python train.py --arch="quartznet" --model="audio frame classifier" --dataset="synthesized solo parts of chorales (CocoChorales)" --train_examples=39062 --gain_aug_db=6 --time_shift_ms=50 --n_mels=64 --hop_length=160 --input="mfcc" --spec_augment=false --win_length=512 --num_classes=73 --output_stride=4 --norm="batchnorm" --activation="leaky_relu" --depths=[3, 3, 3] --kernel_size=11 --stem="single" --widths=[192, 240, 288] --init="torch_default" --residual_init="zero_last" --optimizer="adamw" --lr=0.0032 --beta1=0.85 --beta2=0.95 --eps=1e-06 --ema_decay=0.999 --steps=19900 --batch_size=64 --epochs=32.6 --lr_schedule="cosine" --final_lr_fraction=0 --warmup_steps=590 --weight_decay=0.0
Rows from block 2 of a small audio frame classifier, named by matrix and row number. Rows with one number belong to one channel. Each number is 128 + 24 x the weight over its row's rms, rounded and kept within 0 to 255. All counts start at 0. Numbers have three digits each. After the name is the row's rms in percent of the matrix's.
After each channel's rows are labels from the 100 clips, of 14976, where the channel reaches its highest value: "top examples" is what is common among them. Only what is clearly more common there than usual is listed. The data: synthesized solo parts of chorales (CocoChorales). In brackets: how many of the 100, against the usual share in percent.
# convs1: first pointwise conv (model.blocks.2.convs.1.weight, 192x192x1), inputs 96-191
# convs3: second pointwise conv (model.blocks.2.convs.3.weight, 192x192x1, transposed), outputs 96-191

convs1.160 105:133133141133126143144111141137151117149102135100110155104095119134154137168136165107162120126081121131089124134116133110139125111114138076123152119160117138142064151127122130099098138132111136142090125141127137097129101153111134150128075093158146173101105120134119125119129123117067124181
convs3.160 097:094113158152135142121128122157118112118129116112162110127126109128131135142121133155139095146098100151124152146122139160122115123143134149104089152144145117114111174118166082153149120133122134053139121194164140110159202142146073127105147123153135133112133126110123091070135122176141130140
top examples: note C4 (41 vs 11); note G4 (39 vs 7.2)

convs1.43 102:123124132127112145102181123130125109161113157144110113161104090156122128109130161121136159139078144123117147103088136096108152149121131132083104138141137133133128162151098136094152132099122091085158160085129123168106113131097122110084113133108151145163177159098141131119123131125093129126
convs3.43 115:124093115121125138173123148139131135109097172126107098159101119153136099111140143112111121136148139151118117145131100114177122144122104167148149149087124115154127136105153103151135125152148115156129138130144139102091114123128153134109120109126187103134109155138106090163132120143119155061
top examples: note G4 (67 vs 7.2); note A4 (39 vs 8.3)

convs1.11 095:155125098182114110119168118121128107156097105091166128133136134119139100138106176154163119135139096171094107127126155104127125143111162127130149152136168120135120125133112099137098110115096126130093151091118177124146168125172092107136103106166133127134127118147158133111203122124079114116
convs3.11 098:147088160148113163187120136128131122170112147161133135153130095077156093128143160099135096164130104111146151113150124168116144108142094139139144156100146086097097110119111129158107133132113124133105124093137116097137098084103113082116127123103135081155148123123104125075126140111180122061
top examples: note D#5 (64 vs 9.4); violin (44 vs 13.9)

convs1.143 097:112131131135147118099105131116124111114166155127124144130099137149149145134120103108103095102115131156164124132083182162161122096088130141117118161140107136161119110110131148195165147153128152143099159137099104165148135108186118167123142092130095092129088110105126159130148164065175141107
convs3.143 096:122095129132128112138134099129143156139135105132072107152132090132106100115132136172139120140144159153151142152113193143082124090111166094107107133138136116149181089133126130166139164104123117122130104109149099154129150129183146067124123123137108056129107141097124140139168139112124138137
top examples: note D#4 (57 vs 11.3); trombone (37 vs 7.1); note E4 (28 vs 8.6)

convs1.136 107:128130105119095147124095086150149133107106114097157164107104132119116166127113177103142142132117098120091182145176135137079141199083140132109128100076147102121134157118125113127151118134119117074126088125115142118093061067136141103162108159121132111145151117120090111132158104133095113135
convs3.136 110:106111102130115139152131128094122135116120136139072091158151084184105159134153145116136119138173147124105090133128078125081136078118097097130146135144116135107092082120109128119139149173116147103156095073081129122117148145157172133112141121061100165145105131101125145144160118141137125128
top examples: tuba (33 vs 8.4); note A#3 (29 vs 10.6)

convs1.148 103:095123100147171113124118102142126143134131148133153128112139103155106123088135072098102158107163145111165081126104118114153146102110115110104127126131128155157148089119111110080144121158140163103114131147120097094089163094132125146099101165126105183124120132123177167115135106180118106120
convs3.148 108:131146150092138069139105138138132091117104145140177164114118126107142112098105106108140123119164121136165093157128165121128128127120148124149091139107152153083169085136128116111121124114110082160083156142134122137130161100137138105129157102150147110118146117125108123098149109109108122094
top examples: tuba (59 vs 8.4); note G3 (31 vs 6.2)

convs1.41 111:137101074143143130136114115128136079125123098143164139096101145119147159156149155096172142128166146131133196130128125124159149093110181135120128095084131139157131133089107128102139127111133100118177114101118097112135107124113153165137133112142141128116125115144106118124109133158125090170
convs3.41 123:124175138124124104113112066140131109144138109123164127124106143121127138059117106145139138155108133115129129133125141092124140150151168108111155143150086131144153118149158125188120129085175119142125148148111142111149181150148090133112116125125141144109148133144108116156129116094111148126
top examples: note C#5 (46 vs 9.9)

convs1.144 099:121116132106149125057103106134131107110134093118137160149111159128156100085108097128126130125101152182095112194150154136146113106164132110139139081127102114140097106122102129118143127125116153132152144149131160115135113128155093126140145151163135120107086181096130114127175136163121180140
convs3.144 101:133102132154132131102106116136125167124138179137096109110140105134100101116127170101138187135141116151117176127131109158150150159128107133111180155161122112102141160111120115113162137119125140127139122176094107141118150149102097131117128110152104062105136107136106117147144122160201181121
top examples: note D#4 (73 vs 11.3); clarinet (64 vs 8.9); note F4 (32 vs 8.9)

convs1.75 095:148109129097110105137137088098103168159075135123179106164126099132126113137115123113151128145135153095099116146156122129109128163110137119103133088143114153167117161151159141131124111148095170148124089139137152116130134159125124128136126148110102100127155194169098075118168151129127106157
convs3.75 091:167123147127158149082134153141137134169134110101149151158131129144137091144129089132136105131132107076087126153115111156142127141145120138120128153126145128169131129113125144111149122090119103097159178120177137112108155095131103161138112125113145103111121155144118132104124129144159150144
top examples: note F3 (44 vs 3.8); cello (36 vs 9.9); note A4 (27 vs 8.3)

convs1.61 106:116094139083170162129100141150142133104125101119126108121132154121109101132117114140104172119142163080110097157131148154157145158117154141138132111112114111139161153137151109102107131172131181090151135152098091128126137117155133139117106118121100129140113103141153142100128087127153170144
convs3.61 110:079141163088095051142126146137123084107156107105150125094131096128120137126099106193128123129140133146118104141109102145163127131154132154120074154155115147103142108124146074073111115098124114122142155132146153135108162152119114129147153102172120144097141128163101104115129113148119096141
top examples: violin (58 vs 13.9); note F5 (48 vs 8.2); note E5 (45 vs 8); note D#5 (27 vs 9.4)

convs1.155 100:128189180135116137130147095131112154145164135152132133135101132160166133065135184131145134129144151148104144141131132158123130144141124126119142136129170103156120137102106112116120150135115131120134165127133124125092082094116125133149111140124134142105113120115131155123100134148114122130
convs3.155 096:135107150108113128088105128109150152105111091136097166142119066084102111095103158123115116132095067138137110127127122162136112115127079111170145145168124122130081100113095155118149173124117111115161133123159116122123129147143094074085085114085121128126087145121144135101089122158149164111
top examples: note D#4 (36 vs 11.3); note D4 (35 vs 12.4); note G#4 (27 vs 9.5)

convs1.6 099:114114118133136100169120105148089124103158148136148153143110091089077138148177134155103131172122119098123112121127161109073112127099115084123101117133107130118137128145160124114123105136131127114169125116134137100121083107181096127099129117130112126172186133126104102114123106126145129142
convs3.6 103:106100115107112094179148102158151152110095089104138104098130110140131150132131134119090128129141126198114097102101148161089107117128162154134099091124112130121084109103116110121103138177146134144148099107136120125118128146107183125160134144111118147129163134106142150124152127162134086168
top examples: note A#4 (51 vs 10.9); violin (34 vs 13.9); horn (30 vs 7.1)

convs1.67 105:132141192105156149122127175154136120151137123109142100106113157150121125105129166151091134101107096128143158105122162126165134110143175118139147143162146151119087131085109122105121089126089138144124100169156078135151115122159137142190139093158129127100090169116092115101164112110143190148
convs3.67 112:128116165153114146087132152095156098137115117150151146097126106140099143125120101107132146147107080117099105120182121112177132184146141111148171117160143126052125090110082115084131095116111131147125112147100132096136103118148149164081101130169105135152082132166118191134081090112086169131
top examples: clarinet (52 vs 8.9); note D#4 (45 vs 11.3); note C#4 (33 vs 11.8)

convs1.15 091:108116114138157136115118066119101139127093138147190115132132143155124158109090119172179100153135168106123123120139140140123137115114136149128118114081140098125118109153126087121101139128135099092142141140146148129142113075121122131109139114141147126124196123104148096124167127104129070140
convs3.15 088:131144125136101097154127127134138103114185139117209123110147118095139136088100115070108134127137088156154114156126165109185128104109126123139130132109143121077102124122107094074122117161125118130094135094147135139138072151108121135108121151153094137128099148128140143105155133137102135105
top examples: note C4 (77 vs 11); cello (53 vs 9.9); note A#3 (52 vs 10.6); note C#4 (39 vs 11.8)

convs1.178 106:133117102074155129141119156126123164141144137164163107132144082166130140118147164104140127182144149167127150134167118137112130144098112133120150121166154131128105129128149104122110128129138134137129096105143148114098112186131143108175103090159147098153146152147155069109140111137102144167
convs3.178 108:123183117115087096113097105098105124115105103161114102161142119147136165107123112111123120121152151139133073152114152110119140133158153103095078127123126152139122080139125162116139135116121084118120126107131098140141138117200127171159128157116133109145097105177129104113085107114053112118
top examples: note D#5 (53 vs 9.4); violin (42 vs 13.9)

convs1.54 108:134158124125170106121143093107160109105065153121130132144116113115131113140100115112114128143151103157126097112101143160132130128139098147157129128086112092079128148081133092101081147106167103079144114157189131132109150073153116090156134158126127166077190123085105132138161149119150074114
convs3.54 104:107100158139124156134147138130103132119121110080093164139139103112103096160138151167130138116112186064136145120177107168165118122141113082162104150090141134163088129122099085127114149132119138084152096121130097141130130131097105110172132140145109146107141120121137122091140136119134096124
top examples: note E4 (40 vs 8.6); viola (39 vs 8.7); instrument: violin (37 vs 13.9); note C#5 (34 vs 9.9)

convs1.63 104:158145120171159127157146093113159139127177157133148099148150136103111117114135108158108128156132148108142101156103098149137124123124154100136117164127148112144089117115110148153147131134139118123177112154117077123082111111207144103098165125083108153114117139139105108140106175123153101119
convs3.63 091:135141110119113128094127099080124107140076101140093118111145178098141134095101077171119166132115072185174101099105160118112113116137171123067129116151103181176130107165105145167149110117144142169085153109146138131158143120165140145142122155116090173115102124170124142123126129114099092099
top examples: note D#4 (40 vs 11.3); violin (35 vs 13.9); viola (30 vs 8.7)

convs1.76 084:107159120141132153089158149147112127133101137131121077135110107149132115102099121137144137133134163136159105166137144112143105188115093136113116108139112124120132114130140127085133150134142112095123147082163150160113111135122068157120126134145171112160114132104116154114159134110111096183
convs3.76 084:157164087111148152141099092158093119099092116171172136128125133069132098104106107104127134121121111135152103146136116115129118112119144086121126102082118110166081091121122138158138124153137107120126165084111117130136123139082122170170156116137150194106193133147139088117158123118143121101
top examples: note A4 (52 vs 8.3); violin (35 vs 13.9)

convs1.5 106:121141119204145075131111127154117118170117116166166132134132116161143128127103112080180150158096144121160085104075144127116126098133113150110130130158128131148097117128126117099169125135099116142079128108140124131099158071115102128127121123131148134170182152118106188105109121131134108117
convs3.5 106:126129126134135128119132143152108133140139102172114131094126106146148163133164110112147134146139143144139153063152167159152119111131143192084129125128135103143175130119144120137107095116146126131162100127100163140147191112109128109103169113125151162137166116152105125123104104108138093081
top examples: note E5 (76 vs 8); violin (58 vs 13.9); note F#5 (33 vs 7.5); note D#5 (26 vs 9.4)

convs1.27 112:110138159123124143080132111139114079153066146112143096129166107134123140125103124093115167153121108128146115136168091130137114158109154126145086147072120118112154155144108133123108102153147139113108126184107151154117096133148094123138108119146151140159140086142176088156110112129130083151
convs3.27 110:126117138121117132095158137171165145128166162120185133105129124107130109099130147132109139132115122115087127107139085158133103121128111151132139156148125100097119155101145151080124155127105099124127140129148183130140132115129115117131121166153117056123140133091144152111110134174172116121
top examples: note E5 (75 vs 8); note D5 (38 vs 8); trumpet (29 vs 8.3)

convs1.74 087:128177143098120178124145132132163101095102125128129121123129101119154115123106142132150146155129124129157100178148104123120123124134177137140123105124137150145125142164132131098110129137135088117107112123152125154150108110144076125135185116146159085155145142173134091109128112125137088088
convs3.74 082:117145123124130133121121090148125125144128116155110136099118136096153148127102143089146142131117094124120114137133135108145136139111132138105094135164129119130108079123137133138115105092143104174120149125102140133115133094141151121127107109173127161109133121165138113133132128117015119115
top examples: note A#4 (43 vs 10.9); oboe (41 vs 7.1); note A4 (32 vs 8.3)

convs1.32 095:129131150144165109153164103179162102132113131145137098140150112158137130143131118130171164125148115138140122102140115132129096111139104131120111119133150140145131083150135153164179159118103170103135110116145139151161147136064123140099115072120154110131137112154124112135058108173160141103
convs3.32 096:115157101120152131174128140114086117139120132172100125118114174134117114129136126131164140094144138103148121114139097088102137143106154153105149123152127168154195071140131171173153092152140123113138094111085136130133120127132142136126150129114126159177138123200119128112114108084096087139
top examples: note E5 (68 vs 8); note D5 (56 vs 8); violin (49 vs 13.9)

convs1.177 095:120146109103162150147125130094124123120156143107112162134140117131127134128136127181117159122147129100127120172163111137034119133164133105146138184114105114115123108105130134130134124133096176105110131122120126101094106167159161105135119136166147136160147100135154148137100112125099124132
convs3.177 103:133112117146108116099125124123109104137134081093160114130120166107127160170104115109115142132071143111096156160162150131191150130128144108150192137157134144123141143142196101128133074121164110157114164097106153138136104129106122143117089129163117138121141150142097116175143099123120155158
top examples: note D#5 (71 vs 9.4); violin (49 vs 13.9); note F5 (38 vs 8.2); instrument: trumpet (27 vs 8.3)

convs1.140 103:123110112113121105151128131140134124150148123143128115134191161113158190085159151122143154129158142123156141101139105167120149159090137112138123116152109146157119127137118135095123131089128173160111163158149155114142106132140159068126113125156134099106102116102111087139150118140104140139
convs3.140 105:133132123114167130112096117129152117123137145137138196142110151099162130118114134098089105138151125136127132151117127134169085118107127136122166100073138119114088142158062116134095133165108113132101117120110117116163157122103105118122118120133150056146129123097182159138141132118134174122
top examples: note A4 (50 vs 8.3); note B3 (33 vs 9.5); clarinet (29 vs 8.9); note G4 (26 vs 7.2)

convs1.98 090:111126098105181118114165095143148107086161132075170113153097161088115101115112090124163079127104111156114146121136123140100118087114139115168131159189092123172110117146111133147131141104107142118143128116154115140147136123164172143140136146158090114115100140109142137113161120077118078136
convs3.98 088:150105166138145151182125109127122099128130181112147120106132100143134137148146148073109129143133122107164155128132181118150130118125135118170120107127116107140051143122097099116160101123118164101154106163113120134119089100076112117127127085131151137118149149115107100144185142146181121114
top examples: note G#4 (50 vs 9.5); horn (34 vs 7.1); note G4 (26 vs 7.2)

convs1.116 098:127131132112163153188100091095144164149112089135111126122126094104142118198141109127113132145146159091106110141113164094090131110151148118156121125148122146127155153141134116130115153127145148115145091114111160131087107135120138155125130115125113149133152126150098156103111089143131133107
convs3.116 100:108074150128132162138142121151166109127137163127159127158131102153147111147148146131120116160119126144138128149120140139092139100138138136148085172128139128130156127127042129084092196134100166134124115102146134112136105091115128097188132093116115166137123115127126080099144128159171125157
top examples: tuba (40 vs 8.4); note G#4 (32 vs 9.5)

convs1.123 099:129152127130146141182168121168146135099162167118133105125121107129101110134117120128097109122176109066133117109119138146163118137122154157138120134101117087099119150134124089137117105135090173115117151133161109170116115075114126085151163134111147139117148147146117119148105170121132155111
convs3.123 089:125171112123134115184103071130108092128137123149138131112101147115137148078079101147091154127114109113147069107099124130120129094150146143123138129116104120109128066159170126118128128096140091110105167131086131144135087148108082156130092110133099093157155107185119128161103113110121117109
top examples: clarinet (37 vs 8.9); note E4 (32 vs 8.6); note D#5 (27 vs 9.4)

convs1.57 101:142109149055157132118147069104126102110097138146157097146108130084086145184146094128137131089095117124108095131125157095167139074132159131126111153100122100134091150141088176096107133141126172154144113124117144113178102141163077120125140147133092140156130126134170142157127129148120131102
convs3.57 102:144124136090156126123112117147160077102125122107152168114126077127124100062145112161123135155121151134077128113117165144111112157129181114098127117095115113135084086122151119135136139126108159166099125143103105101150152100097129116182134145161131123067108112111123125116107141136205121101
top examples: note D#5 (50 vs 9.4); note C#5 (43 vs 9.9); viola (28 vs 8.7)

convs1.181 108:142124123095087133138123151157166129065117125165122144139135125120133139119127154140115112127148150107081134150128159086169128147133087082144111122088137112097134120128187123146136102132105126106124119077124119095150156064122105078140100160192135138102107137161108116150123099153132132114
convs3.181 103:120138118117144158089142179131166135169114111066129134132130131152094156096167094132151111152099120122106176149167121104131127146112126138114166127091129109112132161122102118115143165126133152154118110184158137120117144091136120140142119129142140112087133156140116094128162112114174117184
top examples: note D#4 (49 vs 11.3); note A#3 (41 vs 10.6); bassoon (27 vs 8.4); note C4 (27 vs 11)

convs1.0 111:115114145121106109096145174159129092145108141126140111120109120134105155122125144109180139115129148089162126098165135144159102123065123124118100109117152104120123143084106192096132098103177125085112107140106145120161100169133141128167092155095130116134122109141129108148141125106113147159
convs3.0 114:104150096117112121147105156104114125085112086101152112110118119175129184133127085116114151152102165168104117146133158110121153202151156120143123138158111133138128100121130063112132100103182149121124122154113130100119152120145136127124133115162125181105077147168104102146099122134099124139
top examples: note C#5 (54 vs 9.9); violin (50 vs 13.9)

convs1.106 106:140115136086137140068148178103094128138161172104144145112133160173142131122133124144167110107143108174144116122188130151133092127121121138155138113139136120147102136111169119149136108156155095087172149118145139114136101147102127171140103108133170137121074171149137100135080100141171169135
convs3.106 103:146131121131119098071137133132128117120132112165137123083160172149126149103118090143121125080136158131143113141115083084132142131164156108110148093134117132121183139126151141093168085098127170112141111143062133130152139140113133112119125156170154165110123102121111122105154118140092117143
top examples: clarinet (63 vs 8.9); note D#4 (51 vs 11.3); note B3 (44 vs 9.5); note C4 (44 vs 11)

convs1.154 094:128134159135126132151144168132126116078141127136135095127116122169147115142112114111136134130124113130138123108137083137151140128135083142168134155126140162121086119088142113148144102142148130128087130102160106173154121103140145135119142138177146162131067138124117111120174100145171170116
convs3.154 090:142081120125121117111131152110149110171120078138090152102131109142122120141137085142111152106155139096140104111134150127120126103136114111132126108103120129139138105131130147083129104113129137190072098174073123130111191110167134116093130165103146122119137144109114147109097119082112143168
top examples: note D#4 (42 vs 11.3)

convs1.170 113:148115141129153134148106105100147114176100055137148108147122140149116147167142138109121139088150140153111129174089148153146117102131167141130130085114087128127110141127129102105091139137107149135155130136145149163098125109134145091142118099114080111134101100160127131159141070140112138141
convs3.170 114:077140104103128084146128127115097088102133115106146099114144150097092156121091130135146125135116153176121128159099100114154125149120140139071079120137124145131150146138150123122132123161136164089111167137110124114127144151134141177140180135147117139080132104150127106150153129168133082131
top examples: note D#5 (38 vs 9.4); note F#4 (37 vs 8.8); viola (27 vs 8.7)

convs1.14 102:130137115128096135154126132128118059173131131133114149144111140109116143163096120133142112176156118133127164127093108146047135149132121147137126125139146116082143126144133136185123126121140075122106111115147081155136138136188131122163151136136163093126190160098114143120112150171113129137
convs3.14 112:095119158119126145120117133139142155182126189166120082159139132142134155153142127091130093166129119108155111090115110118123128105122122156108116195116138140127121170139087144149133189134130137097162155141113157117090143117154122135157153102110104089153171115129096085109152135125123157112
top examples: note D4 (41 vs 12.4)

convs1.157 102:102101133093102132130146110127167128115113125176124151157123127113154140156126090105150115117116158114151090138105151133160138114110111125140126130085116140114091143106117147073118155145116134169193130090148147127142082115143110113116156116108121166107149119088102068123111148121161121121
convs3.157 105:129125115105110175147142202102141148137179107179139112109116137158116112152122129180102150146136159150126128128054195107132149134134136121133140114124148131138140110103117119124104149126114153137132119149122135137148155124160097129093126128137126160141119139162157168115112130143118154126
top examples: note C4 (37 vs 11); note A#4 (36 vs 10.9); cello (33 vs 9.9); note A#3 (30 vs 10.6)

convs1.86 101:114119151126059118120172130144106147170140110116136100146138137147115156141160146152110152135082136116101118162133104172129137164114149136113119124130120137129092139143141126170133114153131124114148097104087154152119146148127122133137112152099140121179155170114141121123063140160081113167
convs3.86 095:150096127145131155093120161127134155113092121120156109104139092143133131156135109148121120116102124104100081134146117127110140133126123097167125109167119116145101109088137107108101143138124161143164140088145110089111100146120146126071098142132136110120080168088126142132089124159126176136
top examples: violin (60 vs 13.9)

convs1.81 090:121086140117109075163129174151112150134126141150160129122129134147101141106140106083094156134104105135118116159126140112108136160117124127117123111169132123150117138113149154072126132155137110168147174117170136116121132124111115141145117126145138118122111158179160096144114088153134122110
convs3.81 092:123101122138111113121115124098146137155120100142146121139108135100131116154124142074122111144165072083157094132152121134115117138127146152127117139086153124098069144117087124101091138153119095094141126090143123144172116106129179146146128151112097118159124112113135156153103126123158165132
top examples: note A4 (54 vs 8.3); note G#4 (32 vs 9.5); horn (29 vs 7.1)

convs1.110 098:161138127174118136158138150111125151142133143116079146138160093119114185123105158152135159122173114146134105115135117120079130181143147143117153107100102110144101100183135076121103107161134199115112119119134131115151134122124060133105102126128131107175153134147118110141082079122085139106
convs3.110 091:151118148103132115109104102153092130136098138118101161134124156152137151138090150107127118117120090107153146149111124150136132137138056154129092145107141132140054105140118177119141117104129107115130158149148147147132104145114130112155114091139114117113141121126118107160147108108176185130
top examples: note C4 (37 vs 11); note F3 (27 vs 3.8)

convs1.50 110:124149124107138131153145111127109127148146114091144164155107110118106123136125102163102135139074157142135126090116128148084144147132156079149128135108110106090124171118128134118114135104139135129131098158123102110140127134149146140148169113138109114095144159137093152112202131123102111117
convs3.50 113:145103130131134158109140154136157160143139169114126118106106118136126137172131160095110139121108102140153156123171112135139111125129078137176130150142146104136062155138094138099156132148128128128140130114114116129136118116102119123093143112130172072139123145107126098120148109126191155097
top examples: note E4 (33 vs 8.6); clarinet (33 vs 8.9); note D4 (33 vs 12.4); cello (25 vs 9.9)

convs1.18 111:136123124149155136133135121127107142102192117117152148177097151108139194100094132113152137097157119145093154110147086116168095083150132112147122134119137124134068108149132111148171094126112137083108101155142113112158089125137148150126097133134146146171150121076128126114099113164088106094
convs3.18 109:166089188126143133137139118156146129132136157111135158146144070119154108109153159097120107144110117142122106112148113182076095111112135143184154161098126093112086128104090145112123131147114124102142116122136136087089085092098147094109114111154115113146135136131113172135129115128168119119
top examples: tuba (36 vs 8.4); note A#3 (32 vs 10.6); note D4 (30 vs 12.4)

convs1.101 100:132124151164108115137090109159134116153133083184100132123098156142123150111138070146117166142165153113117139124134151131121138148105086136123108146102111124128104140141132159177119132126135116107134087114116116143132154135152121125168100157102136167075156168156117135130079148132084104148
convs3.101 090:116131128105122124139133171128114103106171126106120097118111140165185184186149120133131133128117159109134172117132122118137152151120096173133081131139157112184112105121128112136140127098172149149123116115108141130136135090137130097166142127134126138111165127133111097153147124120124096114
top examples: note C4 (57 vs 11); note A#3 (56 vs 10.6); bassoon (54 vs 8.4); note C#4 (42 vs 11.8)

convs1.137 105:151112166127125164081144106135142097191123130167171140089146104097120154123120096154088150145122133152125133119108179113122134133117159092125127149136126109165100135128122164132120132133113156093130146118072152108143074124117131127133109106152135171155158092149101175115155133151130139099
convs3.137 112:155125184125134127169113116122108103143087091151121128134131117089113131106117109162145150122111156127187148139163156155150122102143133113137151097159129135139150140146122097139126128143103120122099108122170119123086090124118121110124106126176107180102112120165101142114122148101128149143
top examples: note D#5 (32 vs 9.4)

convs1.59 104:104113162114126181111158091155151102132133134127114103145108111123156110130130117150140138104158131124128121095118096135107132134093137144113147115133129142155111094163112088078091119126152146146134115125165156118121141147128125077119142149136157117138119152112115115126163146109073115101
convs3.59 101:104117117110091122111114083088110132145133138106083146116126140114125148112104153134132149110124140108113078164121101146096131068140124144119151172129153153118078100150109148095118139140134120149077116115110116147152125178138151110097115141107090162148100129090120152135120134124145093117
top examples: note G#4 (57 vs 9.5); violin (33 vs 13.9)

convs1.189 108:096148141129156121110175167170115148154147101138078140197127104133121115093132138141140143105117132136101126120151144146105127124136138111129124089139110117157088143130087097118138102082142125147155114098155133135146148113120134083119132098114137166094159114115150075112114106137099133135
convs3.189 109:139147115090159147126099108175133131111113113134171136142126145112128097103096129138124107123141156109130126122120128117158107107140142178125163077148125107163119122149136101130142118142099145106121116113107119142133144129137116150114093112143121154158093139129121160158108128136123197121
top examples: note A4 (54 vs 8.3); note E4 (45 vs 8.6); note G4 (39 vs 7.2); viola (32 vs 8.7)

convs1.164 105:087105084103198096134089114104149132122190127110135130157094151136141139126085101168134135132134145145120171175141159129139105093110118082159129124118123105135102130149129142167136160116128101147139135113119131112142183075139100135157149130111124136108149148119113118128104139146148138125
convs3.164 099:123134093150193153131162150142199168129123130116139111144149118130128092085146110156152105142143112137129120122103118138075142113107125089094097116144109118154175162119130100154142170114153126155128115148113126138135140102159134112120177147144124107142112106105150124124140146139114122122
top examples: note D4 (45 vs 12.4); note D5 (43 vs 8); note E4 (29 vs 8.6)

convs1.20 104:124122125158118096154127100145108120190109156131124155160120137142170113100105126167077107121130137109145114088117107165154148144073123107129126159135126099122107183109166128153108114109108114110133108113101064169146140088119135111095170122152162109100128153098092172160148138137163150155
convs3.20 106:127110130168119124123132161095182141156089141166114125169114129117114101098123105133113129167138137096155149098132171139129136110137131088183164153113145108111135144150132151113108158130118117106125111138176127141140109110156128100077115130095137097145093155114088155107139122124129161109
top examples: note D#4 (86 vs 11.3); note F4 (35 vs 8.9); trombone (30 vs 7.1); instrument: clarinet (30 vs 8.9)

convs1.171 096:161128076096142110153093128117129124084111139173121109143177125138126125139122119112128135073056093134103119085152098127136150073155115125151084101077118151123134156097119173104126142145150108132112121118166103151127177101156152104119152105108125109115173123108132134171128132142124116122
convs3.171 100:111128149127107119082138155110167105139119097110137118101118080101117159119136137136125157141137097141159080128115095136130131146113149138162121137172117130113135108118116134067130162147129125127131079140110104137124101090156151099128125133075136108173069102126133139082100134139147134147
top examples: note G#4 (45 vs 9.5); instrument: violin (38 vs 13.9); clarinet (35 vs 8.9); note B4 (32 vs 9.2)

convs1.166 102:137145114137123107097148116093101130144135138124125120108121123178152150139122158099149171136132149073091088096153130117140124133138141138177157091148158111169129118121144133079096101152146145154137105114108110150169147132134113098118101153107122172166155157132128098138095125124137137145
convs3.166 101:135083119097117141083119129118117129167104081097071096159117155101125149157112099122123115137140139105101109132115144134092117144124129168123165142139142119135103113118130188079117169133100112126158152160124136141111171098158142153158132149107100146110105156154124205110119096120149174136
top examples: note F3 (36 vs 3.8); tuba (34 vs 8.4)

convs1.168 104:118091164150139157131140131139137121088137108137125113135141143140138151155120136124170134095121145106139133154111145122128104114138131143127154122135110151191070124101137099052126105107114178117139108080102130127127142126154149122131103116174119173131167042114130147103099136129146137126
convs3.168 104:137172143132118144093137124120125157155091087093164192107137143111102114055152084140153136132109129112073106132127147134120126111144142082154122105183124119135148124110110150133148141104102102144113122133155142111133126157166070120112095143137115156120157139103135128125139133133155131155
top examples: note C#5 (35 vs 9.9); trombone (33 vs 7.1); oboe (30 vs 7.1)

convs1.25 082:142128109118137152107122172110105095128123154103144119115096118164151097100152108089150124141125136077120100124135148107159124102069134151117142141098128151140089077102090117132135096107165141118153147176146148129122087106124130134101136084098169157140102101119149123104132150098090163134
convs3.25 079:109126119139126130173108127117102140147105121140114138127110134112114151106122146098137132143160119144096164132074177139154114175140132117116117103098145129107137080140131118155106138129147109102124097109138146133133197125089174133102120145136107098102168131149128138128047147121169118166
top examples: note C4 (81 vs 11); tuba (75 vs 8.4); note A#3 (43 vs 10.6); note C#4 (28 vs 11.8)

convs1.169 098:131124127131121129095137140146110137180163098122159147142131134102148135083131133174135111133118137100137111086123140125118100140109170142115143122157150115105097112155124165101154150110097134107144098147111136115115138114133111129129116107136097125144165124123107169112113102106124169126
convs3.169 093:108114103119091154166137154150136132121180143133133118131125139128086098132098098187134132126144132104127166148147185065151132138106139062179116146137129154120152174148121088131111144082119103068146135141138122155126136153142085141123108123147107126120104119110122131150126137130110146158
top examples: note D4 (45 vs 12.4); violin (43 vs 13.9); note C4 (30 vs 11); note F5 (29 vs 8.2)

convs1.94 103:129112133126126124115131108161114142116144120189108088100106166104134115098111094172136138126144146129124152109080172146150132116142096165131110122147138103144097111174125114113115062128105159136069140140143142143099154104116149095141117130165093109075151142183150171151105138151136154117
convs3.94 109:098140135130132170119135117118085135129135148130133088123125168105072131141117114162121154085152166156104118126054122113109141150126151088066145141124114181084153140118121130106094175158131132102113152110154124141110176153149118146109131113105111134107147105121149168121158131163162121134
top examples: note D4 (72 vs 12.4); bassoon (58 vs 8.4); note C4 (31 vs 11); note C#4 (30 vs 11.8)

convs1.175 106:144111127105139101123114090132125124141117110193121123146122129135142112091092094128122147130137165101127179141116133124135116151117067132120115151094127147149125122146151136199128153145125125124135080120119117112149173120155164115170138119103119155119156124153143131131037109159152110106
convs3.175 105:123098128089120138139131166109119121078167169117148160173089131141167114133121131120110119115128124118151177116167111153150135116109067140158122126115180116176086118153128131123140128111131134148119125124108146144127113112110105105136125127123169123121122134104132132117130105116137132078
top examples: tuba (55 vs 8.4); note A3 (37 vs 8.6); note A#3 (28 vs 10.6); note G3 (27 vs 6.2)

convs1.48 099:118141124141094105143151105124118096122120151144117122148112106097108114122125099087116149130070166099170101135130127141124116145141190083136150084094113114164105144117123094110099107087170154139133149125118127120111084121105102158155140124135106126102153143136148160119151105138113069174
convs3.48 093:117118114134141146160117122128117131091144108119098144126106137138140082150113132140131157143113180163133211160137161081131160160119150082095126140106117146159094147119150136138147128129154145139111121125127101105134131126111101126182136141141093207049087146136140108114137126121077115117
top examples: clarinet (33 vs 8.9); note F#4 (31 vs 8.8); note E4 (26 vs 8.6)

convs1.102 096:064154139048173131143142118153122130148118107139154118156132171096163095170125128132144130081114122136134111141115141180152143119138154153154106145101169112162122091146136113093118146132120122091163122148144124152129136168178125151131138141128112150111102137142135149116172130135108112133
convs3.102 095:146124111144137098128123096124120117142139118086133174095124153111121101146110064083123115100113121162128149135177164096123136144114116082101114103161128136103064115133129102098130146117105119144119113118148108128078068137119134149152134139132121113111125138107121125142173169097125164132
top examples: note A4 (57 vs 8.3); violin (33 vs 13.9); note B4 (31 vs 9.2); horn (29 vs 7.1)

convs1.7 106:123107117137139087136106149140130145102107104168137172169139121118118136124128128156140137149114151132142109166138144104130094107142111167119101165070140130168122106100159130132129150121118102135159153082109113131144127087108087099137135095119098127139119115142177104147104141103138114113
convs3.7 106:118096165119176138110150149181120141147113177095124130132135129140128092148134137129146107130109135115139186128143153115133128129114104151132150125112130103115136176099143102136169171137106148108146128167103154094076132142116121121142130092136137118024133151138136094125152113172150138160
top examples: note C#5 (69 vs 9.9); oboe (67 vs 7.1); note C5 (49 vs 9.8); note B4 (30 vs 9.2)